{"arch": "uvit", "model": "class-conditioned image flow-matching model", "dataset": "microscope photos of single blood and bone marrow cells", "train_examples": 97085, "image_size": 64, "horizontal_flip": true, "conditioning": "class", "objective": "flow_matching", "cond_dim": 192, "targets": ["smear"], "num_classes": 2, "cond_dropout": 0.1, "logit_normal_time": false, "norm": "rmsnorm", "norm_position": "pre", "hidden_act": "gelu", "head_dim": 32, "fused_qkv": false, "qk_norm": true, "layer_scale_init": 0.1, "parallel_block": false, "moe": "expert_choice", "drop_path": 0.1, "num_experts": 8, "moe_every": 1, "expert_mlp_ratio": 1, "experts_per_token": 2, "shared_expert": false, "patch_size": [8, 8], "layers": 12, "width": 256, "positions": "learned", "residual_init": "none", "optimizer": "muon", "muon_scale": "original", "learning_rate": 0.014, "momentum": 0.98, "nesterov": true, "orthogonalizer": "polar_express", "adamw_lr_other_params": 0.002, "max_steps": 10400, "batch_size": 256, "epochs": 27.4, "lr_schedule": "cosine", "final_lr_fraction": 0, "warmup_steps": 200, "weight_decay": 0.01, "adamw_weight_decay_other_params": 0.01}
Rows from expert 2 of block 4, named by matrix and row number. Rows with one number belong to one neuron. Each number is 50 + 15 x the weight over its row's rms, rounded and kept within 0 to 99. All counts start at 0. After the name is the row's rms in percent of the matrix's.
# up: expert up (model.blocks.4.mlp.up, 8x256x256), inputs 86-171
# down: expert down (model.blocks.4.mlp.down, 8x256x256, transposed), outputs 86-171
up.65 130:49 59 31 36 55 43 30 69 60 42 51 60 70 25 21 48 43 34 50 20 42 45 35 55 49 57 36 51 48 74 57 38 46 48 59 61 51 62 68 50 47 52 74 53 56 50 55 53 32 55 28 14 41 48 50 25 78 45 46 24 50 28 72 53 58 45 35 38 64 41 53 35 56 50 59 32 77 89 61 35 45 50 40 61 53 55
up.66 092:48 48 35 31 56 43 68 58 69 42 30 75 47 48 46 33 55 55 75 63 39 66 53 62 12 47 57 48 33 64 50 49 58 43 57 45 51 46 37 43 40 66 41 62 31 50 49 68 48 33 42 42 38 39 31 54 52 50 72 65 50 46 40 28 48 36 64 60 46 39 47 58 24 71 41 44 61 45 47 43 28 35 38 46 42 64
up.67 097:04 59 54 43 57 54 48 61 58 34 53 39 43 56 54 67 44 89 41 55 68 24 60 52 58 27 42 55 25 61 65 30 55 54 35 67 65 72 62 40 38 71 46 63 43 38 59 34 47 70 63 45 53 87 55 47 42 64 37 31 31 77 39 38 66 49 39 56 44 51 54 67 56 43 49 26 58 21 57 52 35 62 55 45 54 97
up.68 080:41 49 36 02 45 52 31 43 43 52 18 62 55 67 76 28 47 41 89 59 39 29 32 84 65 44 52 43 45 49 69 49 32 77 62 37 35 53 46 52 39 46 28 44 43 51 32 52 58 60 39 70 56 34 56 51 40 61 41 64 51 70 49 57 59 73 55 33 52 59 46 24 46 32 43 44 49 55 38 54 30 55 44 60 67 56
up.69 069:43 46 58 63 46 43 62 29 45 48 37 54 29 66 48 61 48 61 69 49 64 58 60 48 74 50 71 49 50 52 58 25 61 49 51 61 59 33 31 50 43 48 51 38 47 51 60 46 41 52 65 22 52 32 26 32 72 61 44 26 42 99 70 36 40 65 57 55 95 40 74 28 54 42 57 20 56 72 75 47 35 54 53 66 53 61
up.70 096:46 53 37 33 57 52 42 40 42 27 33 66 61 47 50 34 41 81 39 36 55 56 45 35 70 37 46 45 33 35 69 16 41 51 51 34 51 53 40 72 60 50 69 50 27 59 39 37 38 77 44 32 32 56 43 50 85 31 30 48 46 41 47 50 54 74 75 14 59 55 63 42 41 53 60 51 54 70 93 73 40 56 78 51 48 66
up.71 101:48 59 61 51 49 59 59 38 54 43 56 54 50 44 81 64 42 59 66 44 79 33 33 53 58 77 45 44 53 59 91 56 43 66 51 55 39 30 63 49 21 72 51 48 62 43 16 39 54 60 19 47 42 48 37 61 71 35 71 40 19 45 52 29 65 66 41 56 53 66 41 68 36 43 38 57 47 56 57 79 71 37 32 62 19 32
up.72 087:12 45 71 60 65 68 51 48 24 56 23 28 35 57 47 46 24 45 59 57 48 62 46 38 51 65 65 42 29 43 49 53 37 45 50 72 47 63 32 17 53 19 68 08 30 47 50 31 55 68 51 62 80 48 73 38 55 68 58 34 31 52 53 56 47 58 62 42 61 50 46 53 52 45 41 21 55 62 77 39 58 41 60 44 39 50
up.73 111:54 52 60 34 62 47 66 78 17 56 29 52 53 40 55 28 27 74 43 56 66 49 42 48 54 45 49 51 45 60 28 64 67 53 55 28 72 38 43 36 47 46 54 50 41 57 31 35 90 75 39 41 77 42 42 46 64 25 31 63 53 65 31 47 34 31 61 47 47 34 65 49 41 58 36 29 41 63 54 54 56 27 77 30 58 32
up.74 131:44 63 54 54 50 37 20 49 41 35 50 33 18 23 26 40 63 54 38 35 52 66 63 49 35 73 50 29 54 43 59 53 85 41 71 65 56 64 54 31 59 48 16 57 29 45 72 36 27 52 13 53 38 53 43 81 46 55 56 72 65 44 53 61 59 69 58 27 69 29 29 66 54 50 36 38 37 33 25 30 49 63 48 65 59 75
up.75 096:45 58 36 89 28 30 39 50 34 55 40 34 31 55 49 79 54 30 78 34 54 57 18 47 53 27 69 86 45 43 50 62 43 28 42 54 52 56 27 26 71 56 28 45 31 46 52 55 54 54 53 39 24 33 67 53 74 56 36 35 45 35 40 41 45 55 40 37 41 33 55 24 59 38 52 51 57 61 26 48 55 69 41 62 59 53
up.76 083:40 75 66 55 45 83 42 65 35 34 48 42 33 47 60 67 26 61 77 45 59 37 51 49 47 47 45 59 33 62 60 81 56 23 67 44 61 59 68 35 31 66 58 42 43 79 47 54 36 52 72 57 41 47 74 42 69 62 31 52 69 15 46 33 81 55 59 56 18 31 57 67 41 58 62 58 44 57 52 29 28 61 35 57 19 56
up.77 132:27 69 40 40 54 50 56 69 51 31 61 58 28 58 61 46 40 46 23 42 58 71 47 50 72 69 36 66 54 32 48 64 78 64 46 41 48 28 57 29 32 60 52 47 28 54 27 39 35 64 51 70 58 75 55 64 40 59 60 53 66 52 54 41 84 60 24 39 58 49 62 35 74 39 49 61 42 32 51 65 55 47 56 73 64 46
up.78 094:35 43 46 44 71 54 63 53 99 67 41 55 24 77 62 49 47 42 55 42 48 16 51 62 85 39 27 38 65 41 77 47 76 52 38 48 41 40 66 39 59 42 50 38 20 58 43 46 46 51 48 43 73 21 21 50 23 53 30 44 39 46 40 14 58 44 71 49 47 57 31 52 35 62 56 80 70 67 78 39 06 56 39 51 37 58
up.79 106:53 60 40 62 65 32 53 72 43 48 45 32 27 61 58 62 44 19 51 54 65 59 67 80 59 45 41 75 56 54 24 45 46 40 47 49 62 35 61 58 63 51 57 52 36 50 40 42 71 64 37 62 64 34 54 48 78 04 47 47 35 53 54 55 70 38 60 59 44 40 46 41 50 57 36 71 43 46 57 53 42 49 44 25 63 39
up.80 112:49 45 48 23 56 52 72 44 50 53 37 64 57 61 60 72 41 22 77 66 50 47 51 66 19 37 59 41 61 41 50 59 40 57 51 59 41 32 46 51 18 54 55 43 63 72 60 30 52 37 33 42 43 31 47 43 70 31 49 28 93 53 58 45 66 51 20 62 61 35 48 03 58 17 54 52 75 59 51 39 54 15 39 41 39 67
up.81 097:27 51 69 30 41 36 48 83 44 51 08 72 66 28 47 46 26 42 67 63 44 74 43 66 49 54 38 61 54 53 45 34 29 66 57 59 51 80 35 40 46 44 64 45 68 50 44 51 27 78 51 41 56 55 48 26 62 58 41 71 39 61 58 40 37 49 63 60 59 56 43 55 43 51 61 59 40 41 73 42 51 43 58 45 37 56
down.65 133:53 26 39 35 71 42 51 50 35 38 73 38 52 59 45 44 44 33 68 37 49 51 55 42 64 65 35 31 34 69 74 52 28 53 65 37 81 42 48 33 71 36 68 39 33 78 38 47 47 54 50 42 32 53 61 47 58 49 34 29 43 53 63 41 33 41 35 74 50 51 69 46 58 49 65 51 40 80 44 53 52 43 65 35 49 48
down.66 076:45 38 64 65 35 36 46 46 33 78 59 19 32 42 62 70 33 38 24 32 55 60 49 77 59 57 54 48 52 31 45 58 42 68 54 54 50 63 36 42 53 44 56 20 65 44 39 23 22 54 61 55 63 47 69 42 57 39 99 35 87 24 42 42 31 70 33 70 56 56 36 43 47 39 52 60 50 61 67 47 70 46 26 55 50 63
down.67 108:85 45 71 38 45 45 48 42 47 52 57 51 54 61 60 48 61 28 48 47 27 73 28 44 41 76 43 61 76 29 32 85 42 61 72 63 42 34 30 63 52 45 55 50 51 63 60 46 43 29 43 51 61 02 35 45 59 40 49 75 65 36 40 68 39 52 46 57 48 50 41 59 66 51 61 75 36 66 22 49 69 42 44 43 40 11
down.68 068:43 52 42 50 62 68 73 61 65 61 84 53 55 47 14 42 29 40 55 39 33 50 70 61 37 55 64 53 77 50 49 63 53 57 62 44 53 24 46 66 59 50 49 60 65 52 46 35 59 45 50 40 49 53 22 55 30 28 51 78 43 80 59 03 65 61 37 37 54 77 63 23 42 48 46 43 57 38 48 35 35 52 47 79 50 59
down.69 055:55 34 49 58 18 77 61 49 56 22 21 48 31 51 55 59 31 25 17 69 43 39 48 64 39 67 22 62 46 68 56 33 30 64 46 77 75 38 33 49 60 38 57 62 42 45 47 25 50 50 46 58 43 46 57 36 45 43 80 56 42 46 48 64 74 39 48 60 36 77 57 26 37 34 61 47 90 62 71 45 36 53 57 62 28 54
down.70 097:52 65 61 65 49 25 51 41 61 28 48 36 31 44 30 57 46 47 63 71 27 54 25 56 30 63 41 71 73 34 53 88 70 61 46 28 63 22 51 38 42 73 20 39 45 54 56 62 48 31 47 54 31 29 37 77 29 74 41 44 64 28 53 45 00 46 42 61 55 58 31 30 26 54 18 15 55 63 28 47 72 24 54 51 57 50
down.71 110:78 32 44 50 70 35 65 31 58 45 81 30 52 48 13 12 61 45 37 56 29 39 65 52 43 48 56 81 61 43 38 52 59 45 48 60 49 44 38 41 70 35 50 38 39 58 55 55 64 49 50 51 39 49 53 40 22 47 00 44 62 42 03 40 36 74 48 38 42 41 22 48 40 36 78 37 66 41 64 29 40 66 50 53 34 61
down.72 081:35 54 73 43 33 46 82 68 72 26 70 81 67 72 44 67 61 52 43 34 48 54 88 36 67 55 58 57 48 43 30 71 59 46 48 48 65 55 35 57 41 41 29 74 06 38 68 62 61 34 39 58 44 44 63 54 70 53 75 39 34 46 58 52 58 43 65 55 60 51 44 25 53 46 50 51 29 67 57 40 78 72 60 80 26 52
down.73 127:38 41 40 60 60 53 65 48 27 55 50 67 52 53 67 65 58 27 49 50 43 66 70 43 50 75 57 60 09 42 46 62 39 42 65 51 30 46 56 29 52 49 26 59 38 05 57 25 38 15 46 47 40 62 55 53 43 50 71 60 39 34 49 62 64 45 26 25 64 66 34 30 43 59 62 76 31 55 62 60 71 40 42 47 58 54
down.74 122:26 24 37 55 34 57 46 33 57 72 53 68 42 39 63 36 57 44 70 51 43 14 54 47 64 45 51 28 40 66 49 49 38 61 50 40 59 51 77 56 55 45 44 52 26 76 55 54 50 68 25 60 57 87 59 69 80 57 40 62 58 57 71 59 48 49 65 44 51 43 43 42 77 40 65 67 32 72 48 29 27 67 60 34 74 99
down.75 099:25 48 46 56 62 53 56 69 54 60 28 44 77 25 15 07 38 68 35 77 47 45 90 54 46 67 21 34 60 52 51 54 48 62 41 64 52 62 69 61 45 61 51 51 68 55 45 53 30 49 30 48 51 57 40 11 33 38 43 48 56 46 56 75 74 31 63 64 50 43 42 66 52 55 52 45 42 35 75 45 53 48 64 47 55 44
down.76 076:53 57 60 73 72 51 65 41 57 13 34 51 58 37 52 68 50 80 34 65 27 53 59 21 38 20 47 39 46 43 57 59 49 68 49 71 18 49 69 45 24 47 38 32 57 53 54 18 41 44 48 46 48 26 54 20 50 51 55 62 38 50 24 21 65 21 57 61 16 53 28 61 22 40 60 16 65 71 79 50 36 47 51 41 30 66
down.77 138:30 67 51 51 55 48 38 66 67 46 35 54 44 40 45 76 54 44 46 59 77 37 59 28 55 41 58 56 47 61 78 28 71 48 23 35 66 34 49 42 46 44 49 51 61 38 38 59 44 31 88 57 67 72 58 72 77 68 45 52 36 46 59 48 58 70 38 41 85 53 42 55 54 46 42 80 59 51 44 47 07 54 49 40 67 77
down.78 102:65 57 51 44 50 48 46 46 29 29 68 45 69 60 39 24 76 53 39 33 49 61 33 47 14 61 57 58 43 56 36 31 44 43 35 67 50 41 34 29 52 43 73 62 66 38 47 60 66 44 52 67 27 72 57 54 63 44 53 67 43 60 72 89 30 81 46 44 40 58 69 34 58 46 40 38 38 34 28 66 94 37 40 46 25 16
down.79 100:50 20 44 35 54 50 55 45 41 44 39 62 56 59 64 47 39 70 41 80 54 26 13 59 41 68 33 30 71 71 65 60 61 59 44 44 23 70 49 46 50 20 63 45 50 60 58 37 99 34 58 53 43 54 53 83 49 61 47 57 39 68 37 45 26 52 34 41 39 53 63 38 47 47 52 50 59 57 26 32 76 50 30 28 46 44
down.80 104:40 60 39 64 45 43 52 95 47 55 46 43 50 36 33 48 70 52 54 58 71 26 63 46 63 51 65 44 46 50 58 12 58 69 47 48 88 65 65 31 65 67 68 66 61 39 40 81 53 15 15 60 75 69 56 44 20 36 54 49 63 38 54 53 78 35 70 50 45 41 47 43 48 42 40 20 23 45 48 55 67 65 75 39 25 49
down.81 110:74 57 33 40 40 67 37 25 54 45 99 41 55 52 54 72 63 51 41 37 51 31 29 50 39 48 63 41 52 30 50 66 76 44 65 49 53 17 65 57 59 73 39 68 44 51 49 51 48 27 48 56 47 31 61 56 40 44 42 61 69 47 29 53 85 43 52 43 54 54 52 35 64 53 34 39 50 58 15 44 44 50 53 40 32 50