Weights of a small class-conditioned image flow-matching model.
Training: muon at rate 0.014, 10400 steps.
Data: trained on microscope photos of single blood and bone marrow cells, 97085 training examples, 27.4 epochs.
Rows from block 4 of a small class-conditioned image flow-matching model, named by matrix and row number. Rows with one number within an expert belong to one neuron, the router's apart. Each number is 128 + 32 x the weight over its row's rms, rounded and kept within 0 to 255. All counts start at 0.
Before each expert's rows are labels from the 100 images, of 14848 (inputs lightly noised), where the router gives the expert most weight on average: "responds to" is what is common among them. Only what is clearly more common there than usual is listed. The data: microscope photos of single blood and bone marrow cells. In brackets: how many of the 100, against the usual share in percent.
# router: router (model.blocks.4.mlp.router.weight, 8x256, trained with AdamW), inputs 172-255
# up: expert up (model.blocks.4.mlp.up, 8x256x256), inputs 172-255
# down: expert down (model.blocks.4.mlp.down, 8x256x256, transposed), outputs 172-255

# expert 6
responds to: cell type: lymphocyte (43 vs 15.2)
router.6 [150 132 125 146 181 133 161 150 128 115 100 128  88  92 120 135 142 160  85  67 145 130 149  96 168 124 131 167  93 181 151 112  84 208 131 130 115 110 142 114 135 136  75 150 176 114 186 142  73 104 184 132 154 175 175 114  50 124 191 135 131 131 140 146 165 161 142  95 112  84 119 135 161 185 135 152  86 133 109  71 129 161 169 127]
up.0 [145 133 108 181 128 143 171 117  77 154 123 139 145 136 146 157  45 122  91 141 129  70 188 122 148 144 130 167 236 117 140 120 151 111 144  98 127 185 137 158 177 110 140  98  77 157  70 155 146 159 140 149 153 155 121 112 166 109 120 153 142  89 154 219 160 220  66 164 150 150 112 175 149 148 136 166 147 171 153 168 188  96 115  91]
down.0 [ 86  96  96  90 100  96 124 131 140  91 203 149 102 143 136 118 190 153 162 114  93 181  97 147 126  99 180  53  73 171 135 118  85 121 140  97  83  60 135 115  87 157 105 158 186 117 174  66 119 141  90  81  80 137 107 114 122 148 146 134  75 163 131  60 151 100 137  77 112  93 145 106 156 128  89  93  43  91  81 110 117 128 152 138]
up.1 [151 140 122 201 128 105 178 152  95 168 132 120 122 171  96  99  54 156 129 173 160  98 226 162 117 135 145 153  89 138 127 144 184 117 147 104 144 122  93 113 129 144 162 142 154  80  71 129 105 110 146 117 137 158 106 147 177 130 152  43  62 109 146 149 135 165 116 191 136  93 135 198 119 100 176 117 102 165 127  88 181 110 182 138]
down.1 [128  94 153  95  87  88  88 115 120  99 154 152 169 156 158 123 206  71 151 111 145 146  61 144  88 117 131 125 173 188 113  68  84 136 128 186  96 196 150 132 119 164 130 113  91 138 155 128 132 147 100 158 109  89 111 130  60 195 103 185 142 179 133 125 141  80 109  63  66 140 137 133 163 137 148 163 167 112 116 124  99 125  92 104]
up.2 [ 69 111 130 145 120 147 100 180 130 178 145 151  95 133 115 118 155 148 124 131  75 104 126 175  67 142 130  72 114  69  89 174 141 101 140 197 150  99 146 128 185  85 126  71 132 112 114 143 166 111 126 154 103 124 139 182 110 108 146  93 144 120 118 115 144 166 151 157 100 115 116 164 101  37 223 166 142 135 148 167 127 131 127 122]
down.2 [ 59 132 149 142 134  55 139  78 123 196 154 134 130 142 160  99 124 104 166 162 120 105 151 177 137  98 101 101  80 105 158 161 116 137 136 133  84  77 142  27 132 116 176 134 127 131  93 158  78 157 130  99 126 102 150  80 102 122 189 127 146 103 157  79 189 109 119  75 133  84 113 122 114  97 125 104 115 189 114 106 105 123 129 124]
up.3 [101 105 115 166 138 139  83 109 141 134 106 164 102 167 179 189 129 136 121  91  73 129 123 124 150  96 166 150 103 124 139 228 117 136 158 132 181 166  92 128 152  92  66 172 103 109  68 152 178 102 120 172 194 154 149 151 154 145 109 151 160  96 113 116  88  42 150  92 117 141  82 117 134 137 108  40 116 170  81 130 106  82 134 129]
down.3 [137 143  95 153 103 149 151 162 117 113 136 119 114  90 111  87 127 127  76 133 170 125 171 146  93 161 125  80 135 130 140  89 148  72 153  84 118 123  71 128  95 157 203 120 137 135 115  58  97 153 154  63 110 142 144 132 153 115  95 106 194 118 181 160 134 221 145 115 106 139 172 134  87 134 155 170 146 117 139 126 194 167 173 140]

# expert 4
responds to: smear: peripheral blood (66 vs 16.2); cell type: erythroblast (33 vs 14.3); cell type: platelet (32 vs 1.1)
router.4 [175 123 183 133 195 141 113  92 147 116  73 156 134 177 100 171 138 111  83 113  79 181 123 144 157 124 155 104 100 126 121 120 123 166 133 156 145 158 115 169 202 126 185 201  80 192 107 149 113  93 153  98 139 145 135 115 101 123 111 180 140 171 186  78 169 111 161 134 144 119 154 147 128 137 157  74 129 168 158 165 126 142  93 116]
up.0 [143 153 108 188 127 149 141 132 140  94 111  97 100 155 102 109 105 119 135 124 117 159  84 146 164 130  88 107  92 109 149  97  99 141 114 105 157 100  90 212  82  54 116 125 101  99 119 159 123  74 206 109  61 133  94 104 175 138 165 150  72 109  95 138 206 198 153 182 118 143 133  64  60 142  63 155 199 160 141 125 149 153 126  62]
down.0 [ 73 111 129 145 142 132 177 146 117 185 112 199 163 144 124 115 112 167 125 124 148 122 157 183 161 148 170  97 117 114 139 167 133  40 103 178 141 153 155 165  68 122  72 157 134 187 124 114 153 136 166 120 123 134 158 123 109 121  40  93 223 119 191 164  84 145 174 138 120 175  93 150 111 166 162 145 147 143 107 101  87 147 141 193]
up.1 [122 153 117 102 117 145 140 115 182 109 136 161 203 114 177  81  82 114 175 132 156 148 104  78 147  59 146 108 131  88 167 119  96 133  95 144 170 136  89 119  96 106 132  79 125 112 146 108 113 183 139 148 156  76  94 123 141 162 180 123 129 142 133 118 166 161  93  90 154 122 130 126 152  97 136 101 138 157 159 133  72 140 106 204]
down.1 [108 140 108 192 121 141 118  93 108 196 123  53  96 111 112 139 148  95  84  88 107 168 172 155 123 185 106 140 153 110 103  98 109 135  81 172  91 134 113 119 128 143  94 133 128 141 135  52 140  88 121 114 104 189 151 157 142 120 119 108 159 135 120 139 160  96 108 120 124 138 150 100 167 147 157 137 154 173 112 114 112 172 174 124]
up.2 [126 168 127 127 134 162  90 146  95 103 188 100 120 121  92 150  99 137 106  77 117 204 161 154 112 151 105 144 106 131 163 156  89  83 137 157 111 128 146  95 160 119 135 160 118 156 170 180 133 171 139  93 113 125 167 200  64 108 115 165 156 130 168 171 160  88 110 101 105 103 147  72 168  84 174 148 126 139 136 183 110 155  95 125]
down.2 [141 194 157 132 185 103 103  89 131 158 131 133 125 149 126 114 137 102  92 200 120  72  92  63 155 169 124 125 119 111 146 130 114 116 186 146  84 146 130 125 125 133 121 184 120 168 142  95 122 183 124 118 119 139 110  97 186 116  37 131 171 160 128 126 131 161 138 113 165 117 101 127 117 100  79 143 129 112  93 125 112 145 122 160]
up.3 [165  96 124 110 151 177 129 111 168 189  89 171 106 133  94 154 141  91 185 133 158 158  96 233 175 144 107 162 116  88 171 115 113 120 138 136  75 123 115 211 219  80 138  82 129 130 143 144 124  76 153  84 178 103  97 118 141 142 103 130 129 139 138 112 117 119 174 160 174 162  95 144 100  97 114 126 107 100 145 145 198 131  70  86]
down.3 [155 147 114 102 114  90  85 132 100 108 103  45 162 106 140  97  93 156 110 164 142 106 127  71 100 185 129  90 169 121  84 150 154 130 140  92 135 115 126 110 137 107 142 115 144 124 155 113 121 185 137 168 103 150 139 131 140 123 138 118 163 100 110 163 182 110  84 135  43 159 126  67 139  90 129 193 129 168 108 101 130  92 207 200]

# expert 3
responds to: smear: peripheral blood (100 vs 16.2)
router.3 [138 133 164 192 175 134 104 136  70 177 150 156 171 137 162  84 182 169  89 177 159 152  81 165 102  92 154 136 163 104 142  68 197 151 146 174 123 144 168 111 192 175 124 144 120 150 167 119 194 146 134 136 109 109 128  96 159 120 134 105 103 136  95  58  88 126 116 151 131 108 148 130 155 128  36  91 109 153 170  97 135 141 110 106]
up.0 [128  61 128 157  99 120 150 174 133 145 158 134 135 128 190 191  94  97 100 160 176 119  96 136 129 117 125 147 139 145 133 103 154  94 128  83 104 148 135 134 120  95 109 139 138 111  90 127 168 141 130 154 110 141 105 128 205  94 179 154  96 154 156 112 138 148 149 155 140 134  82 122 170 114 154 112 124 112 133 111 129 164 123 189]
down.0 [151 111 164 101 192 123  93 158 190 126  81 109 154 153 132 136 128 108 139  71  82 131 142 125 104 148 130 140 101 130 133 169 151 161 170 114 109 121 104 131 108 115  62  90 143 135 179  45 151  69 164 140 163 125 118  53 136 159  88 115  89 124 157 120 203  99 116 142 138 153 145 145 100 111  72 173 143 136 164  81 114  67 162  75]
up.1 [107  97 147 122 167 119 166 114 120  94 153  85 121 128 105 149 163 118 120 126 156 193 120 128 161 111 164 154 175  98 140 132 127 122 127 153 136 123 157 121 135 152  79 153 135 166 111 182 199  94 125 131 141 185 122  45  81  88 152 184  71  98 119 184 128 166 117  90 112  79 150 139 108 112 150 108 103 181 147 119 146 135 109 161]
down.1 [ 69  92 135 136 124  65 129 116  97 195 128  71 139 205  66 106  73 103 179 145  81 114 139 157 135 116 118 151 152 154  83 159 164  86 195 153 112 149  77 116 157 132 136 171  99 141 131 110 157 107 113 126 134  91 135 176 131  93 148 114 101 110 119  84  53 144 145 125 118 116 152 143 142  88 110 189 127 122  99 154 115 177 154 121]
up.2 [116 134 120  92  98 137 132  94 164 156  57 120 147 174 184 127  52 105 185 142 127  85 109 153 190  88 150 107 178 165 121 201 153  86 145  77 101 181 139 183 122 134 123 123 152 143 124 142 114 209  87 124 106 155 124 119 156 149 121  72 110  78 102 115 150  98 106 128 121  93 100 145  95  66 159 186  94 116 108 115 147 179  79 112]
down.2 [166 141 162  77 147 138 124 120 130  83 180 137 132  92  80  98 185 156  62 134 102 155  99  99  91  85 217  56 141 149  81  91 191 151 138 140 127 167 118 118 145 107 113 197 160 170 173 139 172 148 185 113 142 112 139  74  94  90 126 124  57  52 100 122 105 155 133 159  99 132 126  78 157 142  97 146  97  94  76 126 106 144 107 171]
up.3 [112 142 145 153 115 154 147 112 123 120 130 143 125  54 158 182  90  83 167 140 122 133 165  55  81  94 131 149 117 154 202  98 133  88 128 127 150 142 148 143 157 136 141 137  98 124 127 109 149 124 108 124 209 134 121  95  83 156 120 121 109  97 117  96 124  87 123 177 128 129 122 146 158 197  48 122 149  74 173 122 163 154 101  86]
down.3 [134 204  85 108 131 148  37 162 154 122 181  92 143 161 150  78 102 111 163 117 164 138 162  97 131 138 136  94 108 122 147 135 139 128  77 118 130 139 133  58 102 152 175  82 142 113  87  61  77 112  57  84 101 142 130 111  88 102  27 116 126 132 125 116 114 131  95 139 153 120 131 129  86 154 152 215 115 174 115  81 205 148 119 150]

# expert 7
responds to: cell type: blast (27 vs 6.1)
router.7 [113 193 122 136  58  92 154 126  98 104 160 109 140 108 127 112 140 146 148  90  66 116 121  59 149 156  93 119  83 176 187 149 140 137  59 163 142  60 144 156 100 216 150 159 139 132 129 106 105 158 140 153 139  98  77 147 169 161 173 167  93 156 112 110 157 130 184 209 149  93 147 182 101 122 126 164 144  88  72 105 118 167 113 133]
up.0 [117 155  95 118 145 142 113 147 104 146 162 115 121  81  93  91 150  86 157  88 148 155  98 106 134  92 162 122 126 176  43 137 168 138 108  95 162 133 113 157 135 135 115 169 130 162 111 129 137  68 107 109 175 126 121 180  60 118  90  81  73 101  80 168 146 199 123 159 114 116 111 153 103 152  85 158 131 180 175  58 144 189 126 120]
down.0 [ 79 113 114 155  96 148  75 125  91 104 128 160  99 109 116 112  88 151 133  74 203 106 131 150 102 127 122 128 116  92 139  67 121  86 193 107 136 145 117 120 114 130 143 132 117 144 120 159  98 108  67 133 184 125 110 215 112  88  85  91  97  46 143 126 120 149  83 161 139 154 177  71 169 198 143 142  89  92 138  81 130 129  94  57]
up.1 [145 138 156 103 149 140 142 120 187 136  95 156 121 141 164 115 154  92 143 106 194 129 135  84 122 157 100 165 180 150 184 111  95 108 128 172  91 140 140 133 157 126 181 106 146 111 110 117 138 139 101 103  57 154 134  82 131 117 169 146 120  88 106  88 107  52 133 124 166 103 148 109 148 121 196 113 153 127 119 189 126  82 184 195]
down.1 [110 117  73  96  66 121 131 141 102  61 166 120 109  90 100 119 118 180 108  91 108 114  97 143 112  93 141 100 132  93  85 131 122 110 158  96 146 130 128  87 154 175  50 109 160 154 129 130 118  78 163 100 174 138 142 226  85 142  86  97 106 114 142 104 174 255  96 184 135 111  54 197 130 161  86 165  73 154 147 135 107 124 105 101]
up.2 [190 152 152 174 133  67 118 121 107 146  72 141  96 180  82 170 112 169  95  62 153 114 107 122 131  76 153 139 145  86  89 106 112  90 175 115  90 124  78 133 119 162 137 128 142 101 104 122 125 107 173  84 123 118  86 150 114 128 163 125 184 125 147 129 153 101 134 139 127 128 123 181  96 147 120 166 174 108 117 119 120 143  67 110]
down.2 [115 182  95 124 159 120 129 138  94  48 163 134 134 127 209 129 163 102 148 182 147 153 174 120 154 146 137 138 117 130  68 116 162 120 130 139  71 155 182 123 132 138 134 136 103  87 130 123 124 109 142  81 177 113  99 111 149 109 152 172  95 181 194 119 123 213 118 148 114 156 133  93 116 133 175  97  86 214 133 151 134 139 126 139]
up.3 [114 150 118 127 163  89 153 112 132 136 148 108 118 159 168 140 125  56 120  96 172 105 130 124 124  91 148 117 112 145  74 145  91  81 120  44 118 102 138  85 104 164 237 158 149 108 131  99 102  94 118 165 152 119 129 160 112  62 160 111  98 117  48 119 154 150  73 129 120 143 121 102 103 101  89 101 139 128 126 152 164 194 193 175]
down.3 [164 120  94 151 137 148 110  97 124  97  88 127 135 136 121 144 174 134 160 126 106 151 110 141 112 114  85 136 133 133 198 121 170 166 123 175 173 124 107 140 143  85  12  96  61 117  92 173 181 104 132 116 161 118 136  92 131 138  64 137 152 145 161 152 125  67 153 130 118  70 123 137 131 117 167 182 110 134 151 103 149  87  94 108]